Rows from block 5 of a small image embedding model, named by matrix and row number. Rows with one number belong to one channel. Each number is 128 + 24 x the weight over its row's rms, rounded and kept within 0 to 255. All counts start at 0. After the name is the row's rms in percent of the matrix's.
After each channel's rows are labels from the 100 images, of 14976, where the channel reaches its highest value: "strongest on" is what is common among them; "peak at" is the part of the image that holds the peak. Only what is clearly more common there than usual is listed. The data: stained colorectal tissue patches (NCT-CRC-HE-100K).
# convs0: first 3x3 conv (model.blocks.5.convs.0.weight, 192x192x3x3, each kernel summed), inputs 96-191
# convs1: second 3x3 conv (model.blocks.5.convs.1.weight, 192x192x3x3, transposed, each kernel summed), outputs 96-191

convs0.140 093 [127 127 116 131  95 100 135 113 164 126  99 145 144 116 134 154 119 108 108 117 118 108 152 124  99 145 142 115 125 152  94  99 136 110 109 136 100 133 132  69 124 101 149 114 116 142  92 127  93  97  80 123 123 154 121 117 122  86 122 162  93 130 110 136 102  81 121 119 152 127 113 126 162  98 119 121 148 143  88 171  88 110 135  92 114  92 158 116 116 110 129 112 135 107 111 118]
convs1.140 078 [162 119 147 128 132  99 102 148 116  98  99 155 162 120 129 123  85 140  59 116 149 124 119 131  86 105 150 122 160 160 144 145 135 151  79  92 175  86 161 116 137 151 118 122 112 156 112 126 114 171 132 122 102 138 121 122 138 132 147 125 128 123 121 105 144 133 182 130 126  96 136 117 129  93 147 126 112 112 157 138 135 120  81 159 145 122 158 119 169 163 134 106 102 122 175 130]
strongest on: tissue: smooth muscle
peak at: bottom right; bottom centre

convs0.149 098 [169  96 113  96  91 133 109 169 138 140 187 142 105 156 148 103  92 127  90 122 135 119 136 128 158 161 164 139 113 134 106 136 130 166 118 124 109 134 143 112 126 120 105 118 134 189 162 120 123 122 141 177 113  76  93 101 123 142 174 142 126 107 123 126 130 122 130  84  98 125 131 127 140 109 150 117 139 126 137 131  85 124 101 149 135 114 144  99 133 106 133 121 138 101 127 150]
convs1.149 098 [106 122 107 128 207 106 120 147 177 104 131 119 147 110 144 123 131 160 108 104 115 102 145 124 117  71 106 116 123 116 121 121 130 126 142 107 152 110 117 105 142 116 164 100 122 111 107 213 123 127 111 131 154 126 125 108  82 175 110 109 142 137 120 160 140 165 107 135 115 134 125 131 110 123 132 159 128 103 123  92 107 107 140 134 112  95 131 119 113 101 104 117 155 129 113 107]
strongest on: tissue: lymphocytes
peak at: top left

convs0.82 103 [143 159 164 120 146 117 121 131  89 155  81 120 119 132 158 114  96 113 130 121 176 154  99 122 107 118 123 149 123 137 100 157 133 161 178 135 130 115 128 109 164 166 119 133 117 164 102 137 120 130 129 138 123  96 138 172 157 122  88 115 113 147  86 100 127  86 137 131 127 132 142 111 121 108 189 159 166 128 104 106 136 133 115  89 112 144 110 152 146 118  85 129 108 117  99 144]
convs1.82 098 [144 143 130 140 117 133  87 146 143 107 168 101 105 148 134 137 132 112 147 130 162 151 119  85  99 113 128 139 147 170 131 100 145 111 163 118 104 109 115 134 103  85 183 107 172 140 141  85 123  99 119 141 126 133 122  80 128 102 113  95 119 117 150  59 106 136 110 115 110 176 128 175 127 140 119 150 116 120 132 128 171 108 146 119 107 111 108 109 139 132 128 122 157  98 103 110]
strongest on: tissue: lymphocytes; tissue: normal colon mucosa
peak at: top left

convs0.132 123 [122 124  52 129  64 126 158 124 111 136 124 126  88 143 124 144 132 121 113 134 139 106 131 127 105 124 141 125  76 137 127 115 112 135  94  93 123 131 111 125 149 102  92  94 153 143 108 136 124 126 106 149 126 138 255 111 118 135 119 110 122  98 120 120 142 109 102 127 136 129  88 128 141 132 161 160  98 144 110 120 140 127 133 116 113 146 152 125 127 128  98 121 147 130 116 153]
convs1.132 125 [130 131 170 133 135 115 121 119 124  95 129 138 134 144 174 113 164 125  84 133 124  79 159 123 161 139 132 129 132 134 122 148 154 105 132 151 123 133 131 133 114  28 106 119 107 116 118 124 125 116 135 130 113  93 112  75 128 117 152 123 116 158 125 133 135 130 143 130 116 125 124  79 180 146 100 130  66 137 132 124 159 129 146 127 129 116 115  86 134 124 135 119  65 143  70  63]
strongest on: tissue: lymphocytes
peak at: top right; middle right

convs0.157 131 [176 122 114 153 138 134 142 113  97 110 108 141 109 132 129 190 120 121 120 130 121 126 147 126  84 149 102 104 132 138 122 166 138 115 109 178 144 128 114  85 107 123  96 129 113 124 125 143 162  83 109 101 148 143 138 138 120 103 200 106 133 128 152  94 118 183 136 133 107 129 129 115 138 112 106 112 181 127 147 119 122 176 167 119 183 107 143 125 160 130 109 132 114 142 152 106]
convs1.157 116 [123 128 123 117 101 124 128  97 140  97 147  84 132  75 188 141 149 182 116 124 125 168 144 124  89 150 126 100 131 134 127 139 129 118 100 163  85 163 108 111 124 139 114 156 125 117 126 131 137 107 222 132 107  96 125 136 122 134 123 147 118 124 142 130 127 145 123 185 118 113 163 126 155 142  91 122 138 193 144 118 126 107 150 119 123 135 108 129 139 142 113 108 121  97 132 146]
strongest on: tissue: tumour epithelium; tissue: smooth muscle
peak at: bottom right

convs0.33 102 [134 121 123 101 122 135 134 115 150 123 123  66 129 140 116 135 150 102  94 120  93 134 123  87 107  68 123 101  95 117 131  93 129 128 105 116 130 134 124 115  99 127 119 111 141  40 136 164 133 116 128 122 130  50 183 107 121 124 128  93 113 162 112  99 101 114 142 150 112  91 126 114 121 119 112 102 156 105 170 151 107 117 128 122 110 128  92  83 124 166 112 105 139  76 118  75]
convs1.33 087 [ 98 124 126 137 121 122 139 159 131 101 115 141 113 131 150 119 121 102 108  84 124  83 125 129 151 146 122  96 133  97 123 141 158 117  84 117  98 146 107 150 112 135 122 104  57 195  77 124 120  72 100  68 145 134 133 123 119 135 135 181 109 122 142 140 121 114 125 197 148 111 145 131 130 130 121 118 108 130 128 153 122  94 106  79 127  74 112 162 117  98 112 116 129 127 113 135]
strongest on: tissue: mucus; tissue: lymphocytes
peak at: top left

convs0.102 093 [114 127 121 116 103 116 106 100 135 145 117 104 108 107 145 121 123 154  94 118 136 146  77 111 111 153 114 155 102 141 122 122 120 139 122 114 184 142 129 103 112 108 124 120 142 155 108 148 143 162 107 171 117  96 149 161 141  72 142  92 130 115 166 123 166  92 114 125 126 162 137 114 128 121 148 150  83 116 135 115  80  98 122 131 113 181  97 110 118 177 109  91 127 129 134 141]
convs1.102 105 [126 126 112 110 114 112  82 139 136  95  84 119 112 148 171 128 133  68 125 120 107 132 154 110 106  85 145 124  91 122 121 179 144 121 105 146 156 136 122 110  97 110 127 132  83 140 103 178 155  81  96  86 122 106 113  94 163 119 144 133 114 129 140 117 108 136 142 160 128 136 154 121 148 140 176 139  63 141 107 108 132 118 116 100 183 147 108  98  94  94 120 137 137 165  91 168]
strongest on: tissue: mucus
peak at: top right

convs0.86 096 [132 125 132  97 133 137  92 147 145 113 166 122 109 161 111 109 108 121 127 119 143 136 142 121 107 159 136 127 117 139 140 106 118 155 149  67  76 113 134 112 115 143 181  98  90 123 142 130 138 141 112 167 131 128 121 203 106 131 100 132 127 160 108 158 122 120 139 129 115 108 126 133 161 108 189 162 118 171  89 132 106 149 116 140 107 142 117  76 128 137 125 150 176  94 139 114]
convs1.86 077 [130 171 163 120 135  91 131 139 146 122 131 157  97 125 103 114 142 174 151 102 151 178 135 159 146 133 135 149 111 136 127 109 107 113 180 127  95 161 144 117 117  86  98 120 112 140 133 103 115 133 113 114 131  93 117 161 108 104 139 142 127 113  94  92 113 150 138 115 128 140 192 101 140 133 137 128 127 120 106 128 117 128 123 139 108 116 202 138 108 149  78 139 145 152  51 109]
strongest on: tissue: lymphocytes
peak at: bottom left; top left

convs0.137 088 [100 149 112 121 145 118  91 116 142 120 141 164 139 128 129  91 122  46  98  96 149  91  71 108  92  99 122 142 111 169 116 118  79 136  86 126 123 108 138 133 164 113 136 115 103 129 113 135 154  91 110 143 139 106  93 105 109 135 128 127 152 114 113 121 129 117 112  56 113  85 146 147 116 109 147 133 109 172 144 139 109 124 120 109 140 129 125  90 137 145 100 155 171  95 118 117]
convs1.137 070 [108 147 148 143 128 160 137 142  87 143  92 120 114 132 126 189 139 142 152 128 124 131 112 129 103 142 141 135 104 131 161  99  97  99 129 136 144 155 185 136 134 180 148 131 126 158  79 109 130 128 120 156 117 147 125 124 140 119 123 159 152 129 134 171 115 118 123 139 113  72 140 130 111 102 179 154 122 142 184 111 129 116 138 120 143  86 149 122 124 180 109 131 161 128 104 184]
strongest on: tissue: lymphocytes
peak at: top right; bottom right

convs0.160 116 [ 78  85 144  95 146 121 122 136  90 110 144 113 168 125 151 136 128 115 102 135 100 123 132 115 120  95 138 107 118 153 111 127 128 115 148 120 126 110 125 100 124 139  90 138 126 114  92  73 122 154 135 169 132 129 127 124 105 121  90 120 110 118 107 125 131 126 132 143 126 106 152 118 101 117 137 121 172  95 121 118 111 136 126 112 113 130 118 118 117 119 155 138 133 156 146 127]
convs1.160 110 [141 125 110 161 127 129 140 136 142 142 141  70 103 162 149 136 178 135 102 114 141 118 124 142 128 123 138 111 127 160 127 140 124 118 128 117 158 131 116 141 119 129 113  76 110 130 122 116  85  87 117 135 190 213  81 173 144 122 136 120 120 134 153 124 131 147 128 141 102 121 160 123 134 100 134 125 164 123 153 158 101 122 119 153 160 126 105 145 118 141 128 133 172 106 114 117]
strongest on: tissue: debris
peak at: bottom right

convs0.105 084 [147 135 128 111 140  93  87 121 148 127 161 152 111 100 134 120  82  61 146  97 149 122 110 124 114  91 105 121 126 146  95 100 117 118 170 112 152 148 126  71 111 143 105 137 112 125 108 139  88 144 143 130 129 104  82 147 100 108 125 114 141  75 136 104 132 104 142 111 147 102 128 149 169 101 157 122 122  92 119 126 134 163 147  80 154 142 166 145 178 108 112 169 126 149  96 120]
convs1.105 090 [130 136 135 136 111 185 161 144 125 101 111 126  94 133 158 106 149 132 165 154 131 110 121 148 105 126 112 111 117  95 140 154 121 114 130 106  97 125 110 125 130 131 147 131  71 120 107  95 139 109 162 142 129 163 130 108 157 118 143 146 136 133 143  94 144 111 152 136 126 109 109 101 157  81 108 134 136 140 197 135 162 147 144 132  90  92 138 138  98 130 133 135 139 154 144  66]
strongest on: tissue: smooth muscle
peak at: bottom centre; bottom right

convs0.0 095 [119  93 164 139 166 115 121 125 174 111 116  93 122 150 127 115 123 154 128 102 110 132 147 143 123 125 142  98 138 105 117 113 123 152 132 110 119 119 129 121 104 123  86 153 134 115 132 174 100  91 150 133 141 107 130  90 143 109 179 112 118  55 103 115 103  72 162 143 156  76 135 115 104 119 125 108 170 169 156 115  96  90 137 127 114 155 127  99 125 140 127 125 133 123  65  98]
convs1.0 094 [ 94 119 158 141 136 104 109 105 109 109 104 140 137  96 106 107 134 112 105 133  89 108 121 104 117 144  99 113 115 142 107 121 155 128 161 138 114 114 121 152 119 177 158 123 130 121 139 163 186 119 140 116 121 115 156 206 100 100 157 105  56 112 123 101 135 126 118 141 130 128 133 143 153 125 120 121 146 129 105 116 119 162 151 102 137 107 180 163 127 145 137 109 121 136 135 125]
strongest on: tissue: tumour epithelium; tissue: debris
peak at: bottom right