A small image embedding model, trained from scratch.
Training: normuon at rate 0.019, 26400 steps, batches of 128, held-out accuracy 99%.
Rows from block 2 of a small image embedding model, named by matrix and row number. Rows with one number belong to one channel. Each number is 500 + 50 x the weight over its row's rms, rounded and kept within 0 to 999. All counts start at 0. Numbers have three digits each.
After each channel's rows are labels from the 100 images, of 14976, where the channel reaches its highest value: "top examples" is what is common among them. Only what is clearly more common there than usual is listed. The data: stained colorectal tissue patches (NCT-CRC-HE-100K). In brackets: how many of the 100.
# convs0: first 3x3 conv (model.blocks.2.convs.0.weight, 128x128x3x3, each kernel summed), inputs 0-127
# convs1: second 3x3 conv (model.blocks.2.convs.1.weight, 128x128x3x3, transposed, each kernel summed), outputs 0-127

convs0.100:521504497500560554396396551450468459454511537489524417469492441507599506565435570546427492387509407529560487488457421496486577538557536548460535478455435503490509468535508586571480480526520414515451402524499434503540492519452505476484556543523480440485485428574516482529434533470390600518529508574446504479510562482505394514507415482593566451554518498573462437442523545452489443423531
convs1.100:465504474526440323496535491485537421492505511462486499506476475502483519517532464516485552494494504493529634534472541459586392508669427584490507564490535539511472514557523467478485570424519506579600558514582570458391570496480485520526444485449513497531551494537523422534500558528505467513395526489488402541443439408530500494505594423460481536479516437526505571447541464541482542486481
top examples: tissue: normal colon mucosa (49)

convs0.39:528434472453482500501503581485518543480632517538404453478493416535359508507490466478395522470516545511430478498488366524521536483516582493501500501481529449409469522544594402467523412573480433441471530537486482517488510544510457568390378456446491436543562521557525461503490469401527530552521534505396495529477515537481508461391487467527554483552496554527478488436508441475475460405503
convs1.39:432480618451439344497481491471479492433359443534487579490485529469517475511578470472501345501468516500501512571492504452517544454505513473525498544505442512508469521414540520544500535568492523493470462405554437599546392433533567520551466492509509440549506519629461542514478626571488491488490470430529569504467476465539504452566523528511501634537514484567538535496529521498537497516463
top examples: tissue: cancer-associated stroma (36)

convs0.43:503457417472422538497478446524518546445515466603463564477527509473356515494405531502370521527503485483464584541498477500466473508531512519502523512478470514472526456485459498454446475560465388486508391546483513478554468483572408504476536500573506468445473517467645419538545513587488421432455485482474568476457524524522522530468498501515494431549514529511463520331378530455540532468594
convs1.43:502514519557488505500546544433517467438437557515538456433488473428526485530552426416507516501406467493485468435559477544470569424419454490399460598466485505532460500473449487545534524505421439501422434481432482598513412534560543544609507457529499601508563529498489490514445570507433406491504471577525454500510511511531454474562418556455359500527458537533480534369432515471510534533429
top examples: tissue: cancer-associated stroma (47)

convs0.68:501466533424494493487463556485408463461479407415527515483601368499433426563503505580566545563549506453459346568521506543506462472506494503512453512532448501513458437501480486591498533510494511548516300472420517498520481511494467480493521459572466444417525550527516510424487459436475530517525498490451507521533507545488393533560533558536558457534493498376456535513502497554427430542527
convs1.68:552454515496506619465529453558463490544548478474508475528510487455540542482547419513494542394490500505428536505503509509506456514514488531457510555567469500519469461531432519437521469445606554496473522513458409423454393494481497500480501647433609493447554335492521551584619453516661556527529511564410490456519496496479561511450488531461499493481564471528557508572480494481492547496551
top examples: tissue: normal colon mucosa (38); tissue: lymphocytes (27)

convs0.107:466504691451536483498486522469426509528573448464545575492453350470474500462502522516465543453517512484496535492498464561497538504431447445501491408531516492500578517563466500423477629404536448426482433448502543613594558501496499506489506592464521531484481425478548578545454499504439547431542450517502548500374520530539484582469566479436535438510477510535462530498472576474473528464494
convs1.107:507469418574522542533560487473507467501577507560526542579558476527473544532552560449550615483499491495469519507463539466488445509607432448466507646505547463464518435551448611490486419554452557471494560511446518482350520485479475492453459460502524468514493426567487524431464548540488472596461554470570380485519625504516468444454482454566454495450464482476499538428513414519510500417474
top examples: tissue: normal colon mucosa (95)

convs0.82:488595558592484489480560489518482428511485440460499520504511654531514512456589378499461556495548482521400486568472545454545508429486457433583507519436477481488443490463465522572501457544507540485441520518500420416460504455553508482488485468507496456480440501515527469469548502554521522537487427465533497500486456502592527471521435670552370494478456468392570504378505449535518554434515
convs1.82:478503471417529475413515525478482547493570580476456466514526412546518565536436506491479483505501389514534506400474513520448491515467522497559547369531564457583552465462465501458568461468474491469519491530532536508551525537475500528547550527418504488472535423541489578511430570434527498410507495414510461473531478496516546516484482424527597452534552481420428457577614511523309417501566
top examples: tissue: tumour epithelium (35)

convs0.114:417371480509562462570447472455476473394375534479495459600426487543500454451506503435502510499432484505482561463508458474462447489441497484509506470442491481499590476412543406549483444405479529521430625431472509460499557464533423579500486470477530442561544446478492484556435522506510528442546463381471539485503421561517503464523540444508497409469459504579402453500476489401466542505483
convs1.114:537505465522516569457575434484442454531614447466494485396557500480514501497510529537511512463623444400504491529391454575543514485519486539416494568492492485525472604575502582481411530557445548494518556552503350522501491478514492426500467522451476486442450485583490492499546491441461513494428457498483454545527541556432522518420521469552561604583589493554514504577484586581536488510453
top examples: tissue: normal colon mucosa (31); tissue: lymphocytes (29)

convs0.64:493399513510511529606413500476529493513527492430459525437409492482500377478495513553547516502470447510549520572499572487532528491535381505564501470492538507399337486489531490484495519491519497509545487541480517533433526472554495561496506494497502479412498545487348503596555507366428490534528507492503500564465537481563607497570526507520484545513499638542525462482469520444401532435448
convs1.64:494557529456555634359522396562476586425493492557478475568500554503579568570497542513399530498557558619474483502488445592488495529438470417498508418537476519499564561421530437509476507623503465515455511420519443531487485505493503463582563454483430475477498516430503496448432466568451461439463501525488492487502428499475486463480471490487518512474511411395534552519498464447516539421567
top examples: tissue: smooth muscle (48)

convs0.94:506501422424418461443527515576478389487465520451461320519477483529454449606516591532609490509527484498476605394507475462361483511491572399585465521542522452424435514482471468498496480476465526475536541469492508515525503524503485493579509468469541461429530455512474512492489441481423568468530479455532504518559486535521486447501542533590545508514577432476448494429460525454477468380463
convs1.94:474406531486551484512506510503482494436531495504394433521572467427481574368485444510574515463456488510607516563359467500519431509544423511429504500454479486540510527513481534420515519474482500568453534511500503475467493409539613515465395496482461504530424491463446497515492577495519417490540535552534465457589466610447577509465460481461509485535480518409635497529623487466517460471543
top examples: tissue: normal colon mucosa (33)

convs0.89:531413446408503403499528497424459480532377481323450483501493478532552469428403538519550487553461541478428521472454438511524456532496597547516491529438563538541500540516537470490477480491491502549341493568488456491405554498522522472498520500512471527474520678460566494489602508428493525505533507512502511429484500473467506508443439417519499549504496467470476509523418515539487409433516
convs1.89:608516527445571523478485470518603537420513520556455469491495494584495451539509442417504391521501482537567391535515540544392467495534408438498448525521484476460425475500436481459401477640573471449498506440501426485421529507532447478483540506477512526547486459546441556520587543535582509532514462531461610421544448512522468504511460568417483484435497523562543499530553512391503510527573
top examples: tissue: mucus (25)

convs0.3:527330500481484510446484512529557495483469293498435475456489431513476499463467527457512555476423530424494475459496469475449383494466461497439452491477522470468462490420448274383502572462482440466504504546503451483447522506477533423496498472503446469506493464476488457532510500489533444547487523543482506513484433482384524519468464446502448524441522457462526513458535418504509462495549
convs1.3:480450435417468380497495479458464520353463438523510498492539553483470480541512427517490415555521552612486453454489521473474490529548486570508528524500507500502523473601472449538485458455470499547522396467538487475474507439512495519580423497501479528426430524468511456393515416586467526479533449521376481559357434480437472447462571551419489524487452484472487513442511348500472497478496
top examples: tissue: tumour epithelium (33)

convs0.45:459443473504501524563479394489535534542569410382490436499570518515583529497509485428487581458493421502428544598479493452526500486534587532525510456478468468412421437538554473466537601497418567478541553557502569607524494477479527502426466447531401475400472463499529522527478534451481399465452524521471481464464497569592484440432484457431546425532562469523546445498477475434471452534433
convs1.45:475494480492407530567404520453517460482524546541538593513469527621422496473487489437465391564548505441473461413482530472438484518562542502551555440410518548548475569485500474455457493565544476464430417528448472437494488547479536482466532492511533559519556572545476489492475499523517553533554535482573515460511458499458586444471462466484592440546462508510414486472651478673489498571446
top examples: tissue: lymphocytes (92)

convs0.47:530566624525522524423529519465519480443545446450539453556490511505506383506577499520420509515604511492428496597580478487364477559483479512523475531593602466491488492507464559560426496455495519526524465533495549490452553505516480397483460498392528495401460511574464505418451471443399676476423482547492486485530500491536456544487486521540540480515559479491522459491438567521505542512456
convs1.47:481461431470473470508530515487528497554586529503553450453497493501478504384486475433436536518509544596459511494482500508554459563551485454446485546471438478478434482426469460511562308513504525534475643614502467465526516446496517518407521584518514496565428485565514513458511475489536387497460355450564444522479509467468497492437571535425524518408525553449617481525501508460496484501504
top examples: tissue: normal colon mucosa (53)

convs0.77:545495613560519576403539543465543538482522435539454550481455547519371477486454442478509353576518427628530478480448475614528501495454495439458628450525553523420536496501574477500549531531483507502536480441478497481448504419444525486418511493427488481570509539480492599454478503496504473507469462505534441430491525484579498510437490513446444591468531553587484477464457578541449456528456
convs1.77:467352475413488500544502499416486491600410529461423531457473483380564477448601498544440559456507396417478538509541521513523569521475517485500461532486519488545425470501424512486515523441558491513378464507473487542552473550471498491551481600564442447484468467508500524522540448497467562494489480438506500491554505495458501547485562490571574424564443539545488479507552603414469505348465
top examples: tissue: smooth muscle (34)

convs0.72:504486491532474491483659567508652496505544486593533424511480484509446488519526401519521488486587466468435478447488443491559487526425467492501500502663542500505459519640518364471457532452489505555498471545538528488477540522491523429469492466391499393461547492468477500576484461463531474567541565517537482542500502530462535511424466481462466480483443434381513503446581496520439527531523
convs1.72:427513562452566564438535415525443456470490472483501515467453523440492534560511470422466472500470475565374447515489552468470502459488467510517564510508400477479543513423496488582486491542478516510458534426459452551515497480585412485539424522579498365677520475581491631447526481523442483446535404482566556473475481526598521419554442480463494500500566490470468472529481495432489476500556
top examples: tissue: cancer-associated stroma (30)

convs0.50:509505371458513517557485493518493456503418428542492471479558611537421458534572397540456538372477478497600503507495436347475511435484531520464429650507533487498438487463465523556467484464495408425519522497445604512469501472492523517550522470419485450587552569484523500476493522498395453534437448432479519509536490466553435532513496610510518495515410488474439466523515472490511524507522
convs1.50:545528513455549529516537509516479565384556594496520485498513495475514505625510556489558360515410494425510465490495500540505460458514461412481527470496435500506529486508485373456530394518484402455538560454505472509517469461598419511505482590495548497480496542537550536464538449495539562483492532559550484478432497614520492319491488506482501537473632501513429506541516480416504511540573
top examples: tissue: mucus (42)

convs0.55:435482543434514488447496451457518569531426458474435494507526450405572457465556520515639516510463478468491488499491484583489456589477553492529464623493467429504491427478473586510498534477449518466550512472485472596582575455622542487522516554601520501358460479505506519480514419445515504563480518513515534493552513493495521588502585469578451619444492404525530542457428484485474443431489
convs1.55:483487529529491476484504570518502478422487528494524496528493443655330579460462547461508513585440384552474490471500495564475518432622529526492504328480556514533548489481456458468451443518453481529477473543488602488477511508526410481490504489464600515561570491539504425490523529470513427580453514533603523460412510500473565459501547545544525440496505456493492518500468524509435606521499
top examples: tissue: tumour epithelium (42); tissue: lymphocytes (28)

convs0.27:507467646595432474497469504517432473465430460571441506517468441576377465333499546522487471551547490463440507491521490559367519480500457513506472448461498507563482415462632483554473469509515522460543513458460391446484498480524437481499439513520583498473546450484537506454518495488496443469546545493557480493417418428520501467468397455465504542575512586582498498467434489518539514486460
convs1.27:552457475514646532457541424479576530585655502462423464459595561475533510501526466513451514484483488516518439525419426509508443476511499441418449497507544471453516576480471506438579444453534483377489567603464472499487487506524416489519501537506531441498469452551581552492544489447531484489491474477553429481446531486486487510415494450501570603418527461500460505542494629536518579498415
top examples: tissue: normal colon mucosa (69)

convs0.32:568504523540437576491481512387482498454462407401427475502491415533549504460457516540524519330651474499468558510453518494517478453514478468511494368478532552476427488513562524578483469377481490535459525561508452482398477502492482506513484499537468457495450514485478494515469455440438447545545487570497507567631473476480476469488427422508457557559498480500514570558490463428516443526591
convs1.32:518516465401474403454468569550524466499523487540395502515439534522364471470348535475500519541437494563490469534588538500498487460424477569446505459495473537489482484468539467438475495539516536633503547468478593537496480455510437456339522461474517539440677478497504544535521509534574549519443476488557619531451444513547542501524541523510505488471568457526461461461516487522524542487495
top examples: tissue: tumour epithelium (35)

convs0.15:491508495499512545475419496409361430499531387601538435513374451479426489566502479487504530487413519491556517430463403493500433462402459439432427500533499543482474528490529428477510552543502530488460551491533506536514500441502466545555527447418505574450513417417450460478414508431480475423437450500437477532484499544480529497511489525459394451449522491529506545589631472510476518495419
convs1.15:499504509592452455543475547479475487434481470439409464386491524596532424432476473486560393438471337556446424445543395445450583485430486507392451556424470434486477512486508596455403475458554465492501442493501427504478533524566449460502537493542502502522473563505510444502520481559452504481543418454478476492508636519513471468496470434509501503503409506453491462476446512497546466443489
top examples: tissue: smooth muscle (31)

convs0.35:502411433560605477441480472491427498529506496501453529512470464526551602469505411603507518473546495459586473388423527583563476563561493429401560504464499538514470564512530427576384524505492477453472553557549530411460476470540513429485490481557517500343480524474476521552450482535522461485445487433432531478435411491499567494450484397553504500475439485475584463502537514426498485500499
convs1.35:493453536465483490492470518487460533514513505560507505460480529535480521484502614462480457490565424495480480576455538446408470541500521473545488533502511473407549500480535482497508473525572495474428449350480450512570390565493486517527456448521406541735595448493494504549480500486596557485478484490533603511491551488548479492535472595541480360514587494509511448534494469482476554498559
top examples: tissue: lymphocytes (34)

convs0.99:501521546492530514547559433523492559446448617478455477449519470536586479512445551480518503532518459471465502484450452527569460510466515392407479460492526468438541402453527473377451522583451496458480512399481420473431561474513410570484599463534468502440514390432555522500435532490596486514487552486548495465502473452512358490454506440475469448550470508537552484451433546482490636483487
convs1.99:381496434558481453545534494426458471512459534474531502533451453478505485451389459573534578518565473479453593557449512461561503408585434548619511439488483465521502546486527473584494593504483497480487476523495541550487525464399526556430480454469452464587415464444441456469435524503447501492535509423577493498500459463490614587521463462639554501492455481565481530483531528534458493607507
top examples: tissue: smooth muscle (54)

convs0.69:509590566459605507494471526583529540469448432477500450559548530598432537544488534542562441573437480560554580604464489606602621443515533471448439464507559477519447432573487387517432523495543541478476448452491481539483541500481541476503609491583483464416558488483453526493551515501497500564563482490511500530495531520525467501586488446501449541467568457434568530464509611553475491462528
convs1.69:476429480519454522564513598507522507515520502461519557506408419500514400449621471543432518437597494533474447515512510444513469591487483510481511549500477599482553489509481616489604511457508527477493493602502553532470485518503551450458455522424585549533510443459514524460700519533501505482483480526497487516492556460473441474403405415485531515517577485482538475617393505524528496489505
top examples: tissue: normal colon mucosa (54); tissue: lymphocytes (29)

convs0.18:470505532530465554495484511487514499539559485521516381439518502498530442438545590571449461431457425472514539415457399500444499482499480520500451508488477467523571467504478497586494463486535503393464459432403458512505510508526512496497522553435463520487430379473465498549461533497442479525381511507463531536523474461482449478509443444447406520686455570480526431477558420518533497345560
convs1.18:443515473501578467438519490426454436538513511464437412410463493585436515458482433513507485483437471457487464529555509575497508440510470470522628509555506521478496488516471465555428483520498478385531551532481596420522545516493441532515550498486500472451496504558538502491529608471532520516497441528552435470508477496482550497418485453541489519371637373392458593544515585542459476597446
top examples: tissue: tumour epithelium (55); tissue: lymphocytes (31)

convs0.74:417472304473474450456516448448484576604492441469473488591537505455524465534437505506562520522499511545514520493479500531521433527535494396447607511481465481525483450534476496422483496510420420515504495465519422459496483517579480559501530537417496521465515555620492435417494539518464514466529445473467447463469447544564497371542470503517398431458583506446475549593532534500468488489411
convs1.74:516422488468477516562437627477436423531533567424584461467512501517488344486635538515476547437457513462519424417506521437539500514415449517532488453477498404466516488465491561498490507483512515441476586510547542497493449445482493521441484451523463530458475453390526487543357503435451408482535501539503513474481517465510539529462404487396481561449451525504560444569471478445438518548537
top examples: tissue: cancer-associated stroma (39)

convs0.96:527516512534584481557481548487430498512451464515592541546504517548497543480461462453421466567453443527541482502622412526510574493476547416456553372467503526497486458399499420578499711518437479411534361501523495571522553490542498550451497533517585458554573516431498537493415531555472479456537461503476514509502487512488488463458555514554475416438510463474480494511539536475533512534503
convs1.96:531516500597491615514536507493511462483566477518447460492563427416522445468582556504486525392476493526436482485405551546572469475483504498387473623542496503426486495507437568600484377521550538528555580489465524477514486619405516485416473496431536550386458449486453544530564496472505454507452502515512502594540472517531492511532480498422504566448528533544574507445417451509514466469460
top examples: tissue: normal colon mucosa (75)

convs0.98:558513572468462479547484492485473510498431448494438503495478532482575573464519493561487519320536547386514401535458480526529498549499495436451497464405428482513470501498651409513511440467446545521530519538539517528470449473568473512497484456518496449338571531468500439512431447438416524470589477484573532517484439490450456514437467495556452464447529461502532487567546534524421525406505
convs1.98:503551430349518494559429525504504506481541552532513457508474537538584486520453522505471479554531524393631520480515500495462507423500566552505557495433498483563517563493576534507471469493532627433532500482513377478555487571542576453471467523519522617603483530501495554437514531481597511512484513449558473516529667484463580453526486579488526520515511570466489464490450549547433509524425
top examples: tissue: lymphocytes (56)

convs0.111:502466491574508542672368536374530506485505490487452555494350531450494439428515495552437483489476460517519489516496544521507530453494394548524569514495489489450450490569568506501521518497534448502530519557443524513487476478480501534493495482439475512425511483447355516547610548482373510491533531477428481516471546498582512581537494479532386501484505594562491485483464527470404518431480
convs1.111:484551553454553631414619455524466498345517457480511485521505477500465528549484476488486558535522522553493518555494460468480417618505490392505474520569472547448517459474497516499512523564411502490426534470467391580435557480437489486516512473488465399465476450427469491373426415504477447426488455509421519525549349517527439425492465466489514483458478483478491458513530467462527498487539
top examples: tissue: normal colon mucosa (27)

convs0.75:398473445458527445576468556535486492539475594447512511506556474500512427475539561603405512517476541476511485463519360457434464544506451556480475492524424503487522515505607431493464470501538453568379429569484575540576462519404539589491556552555531474492483505472401563494411499493543475490532415487444465509482510529431455503592469552530483425502470539494569456436563437469481490457581
convs1.75:603558465560444441503486485476461410473508512547441520503443460477566481482553500479514564401491542545570560569478531487519487465536396421528484504573487578404539528419445478603417531511468508501552564502489401485479514441438529500483425482441516573472498426562500438484518476505534521471411499468496572591486394512543479494477651500541395580526543477486549519517479502524560465520418
top examples: tissue: normal colon mucosa (46)

convs0.14:534423521484454531519531485491540552524500522493485470472499465486478457321459458507445535401509462457499494485467406465494404459458473540396461580431439471505485500458581497447491530476398511489472523512495487552552503527540472431444529514478446524421478509592519502480590538470559391504526514456492571496400507464376472391501387425498526532518493452456435544462542445427550455431534
convs1.14:524598467548515493388509489516507480481460474589549504509523617611526564565494483507465402514523463523546474515511474553488504470531534403531553424519495401424516574497486420538479493498411539496591446440495554497534500485414492475527535466531496488490537509513499505305364546569491503457482480481581526497508476475417526512478466482524455505515436463442451501448493468514489443414377
top examples: tissue: smooth muscle (40)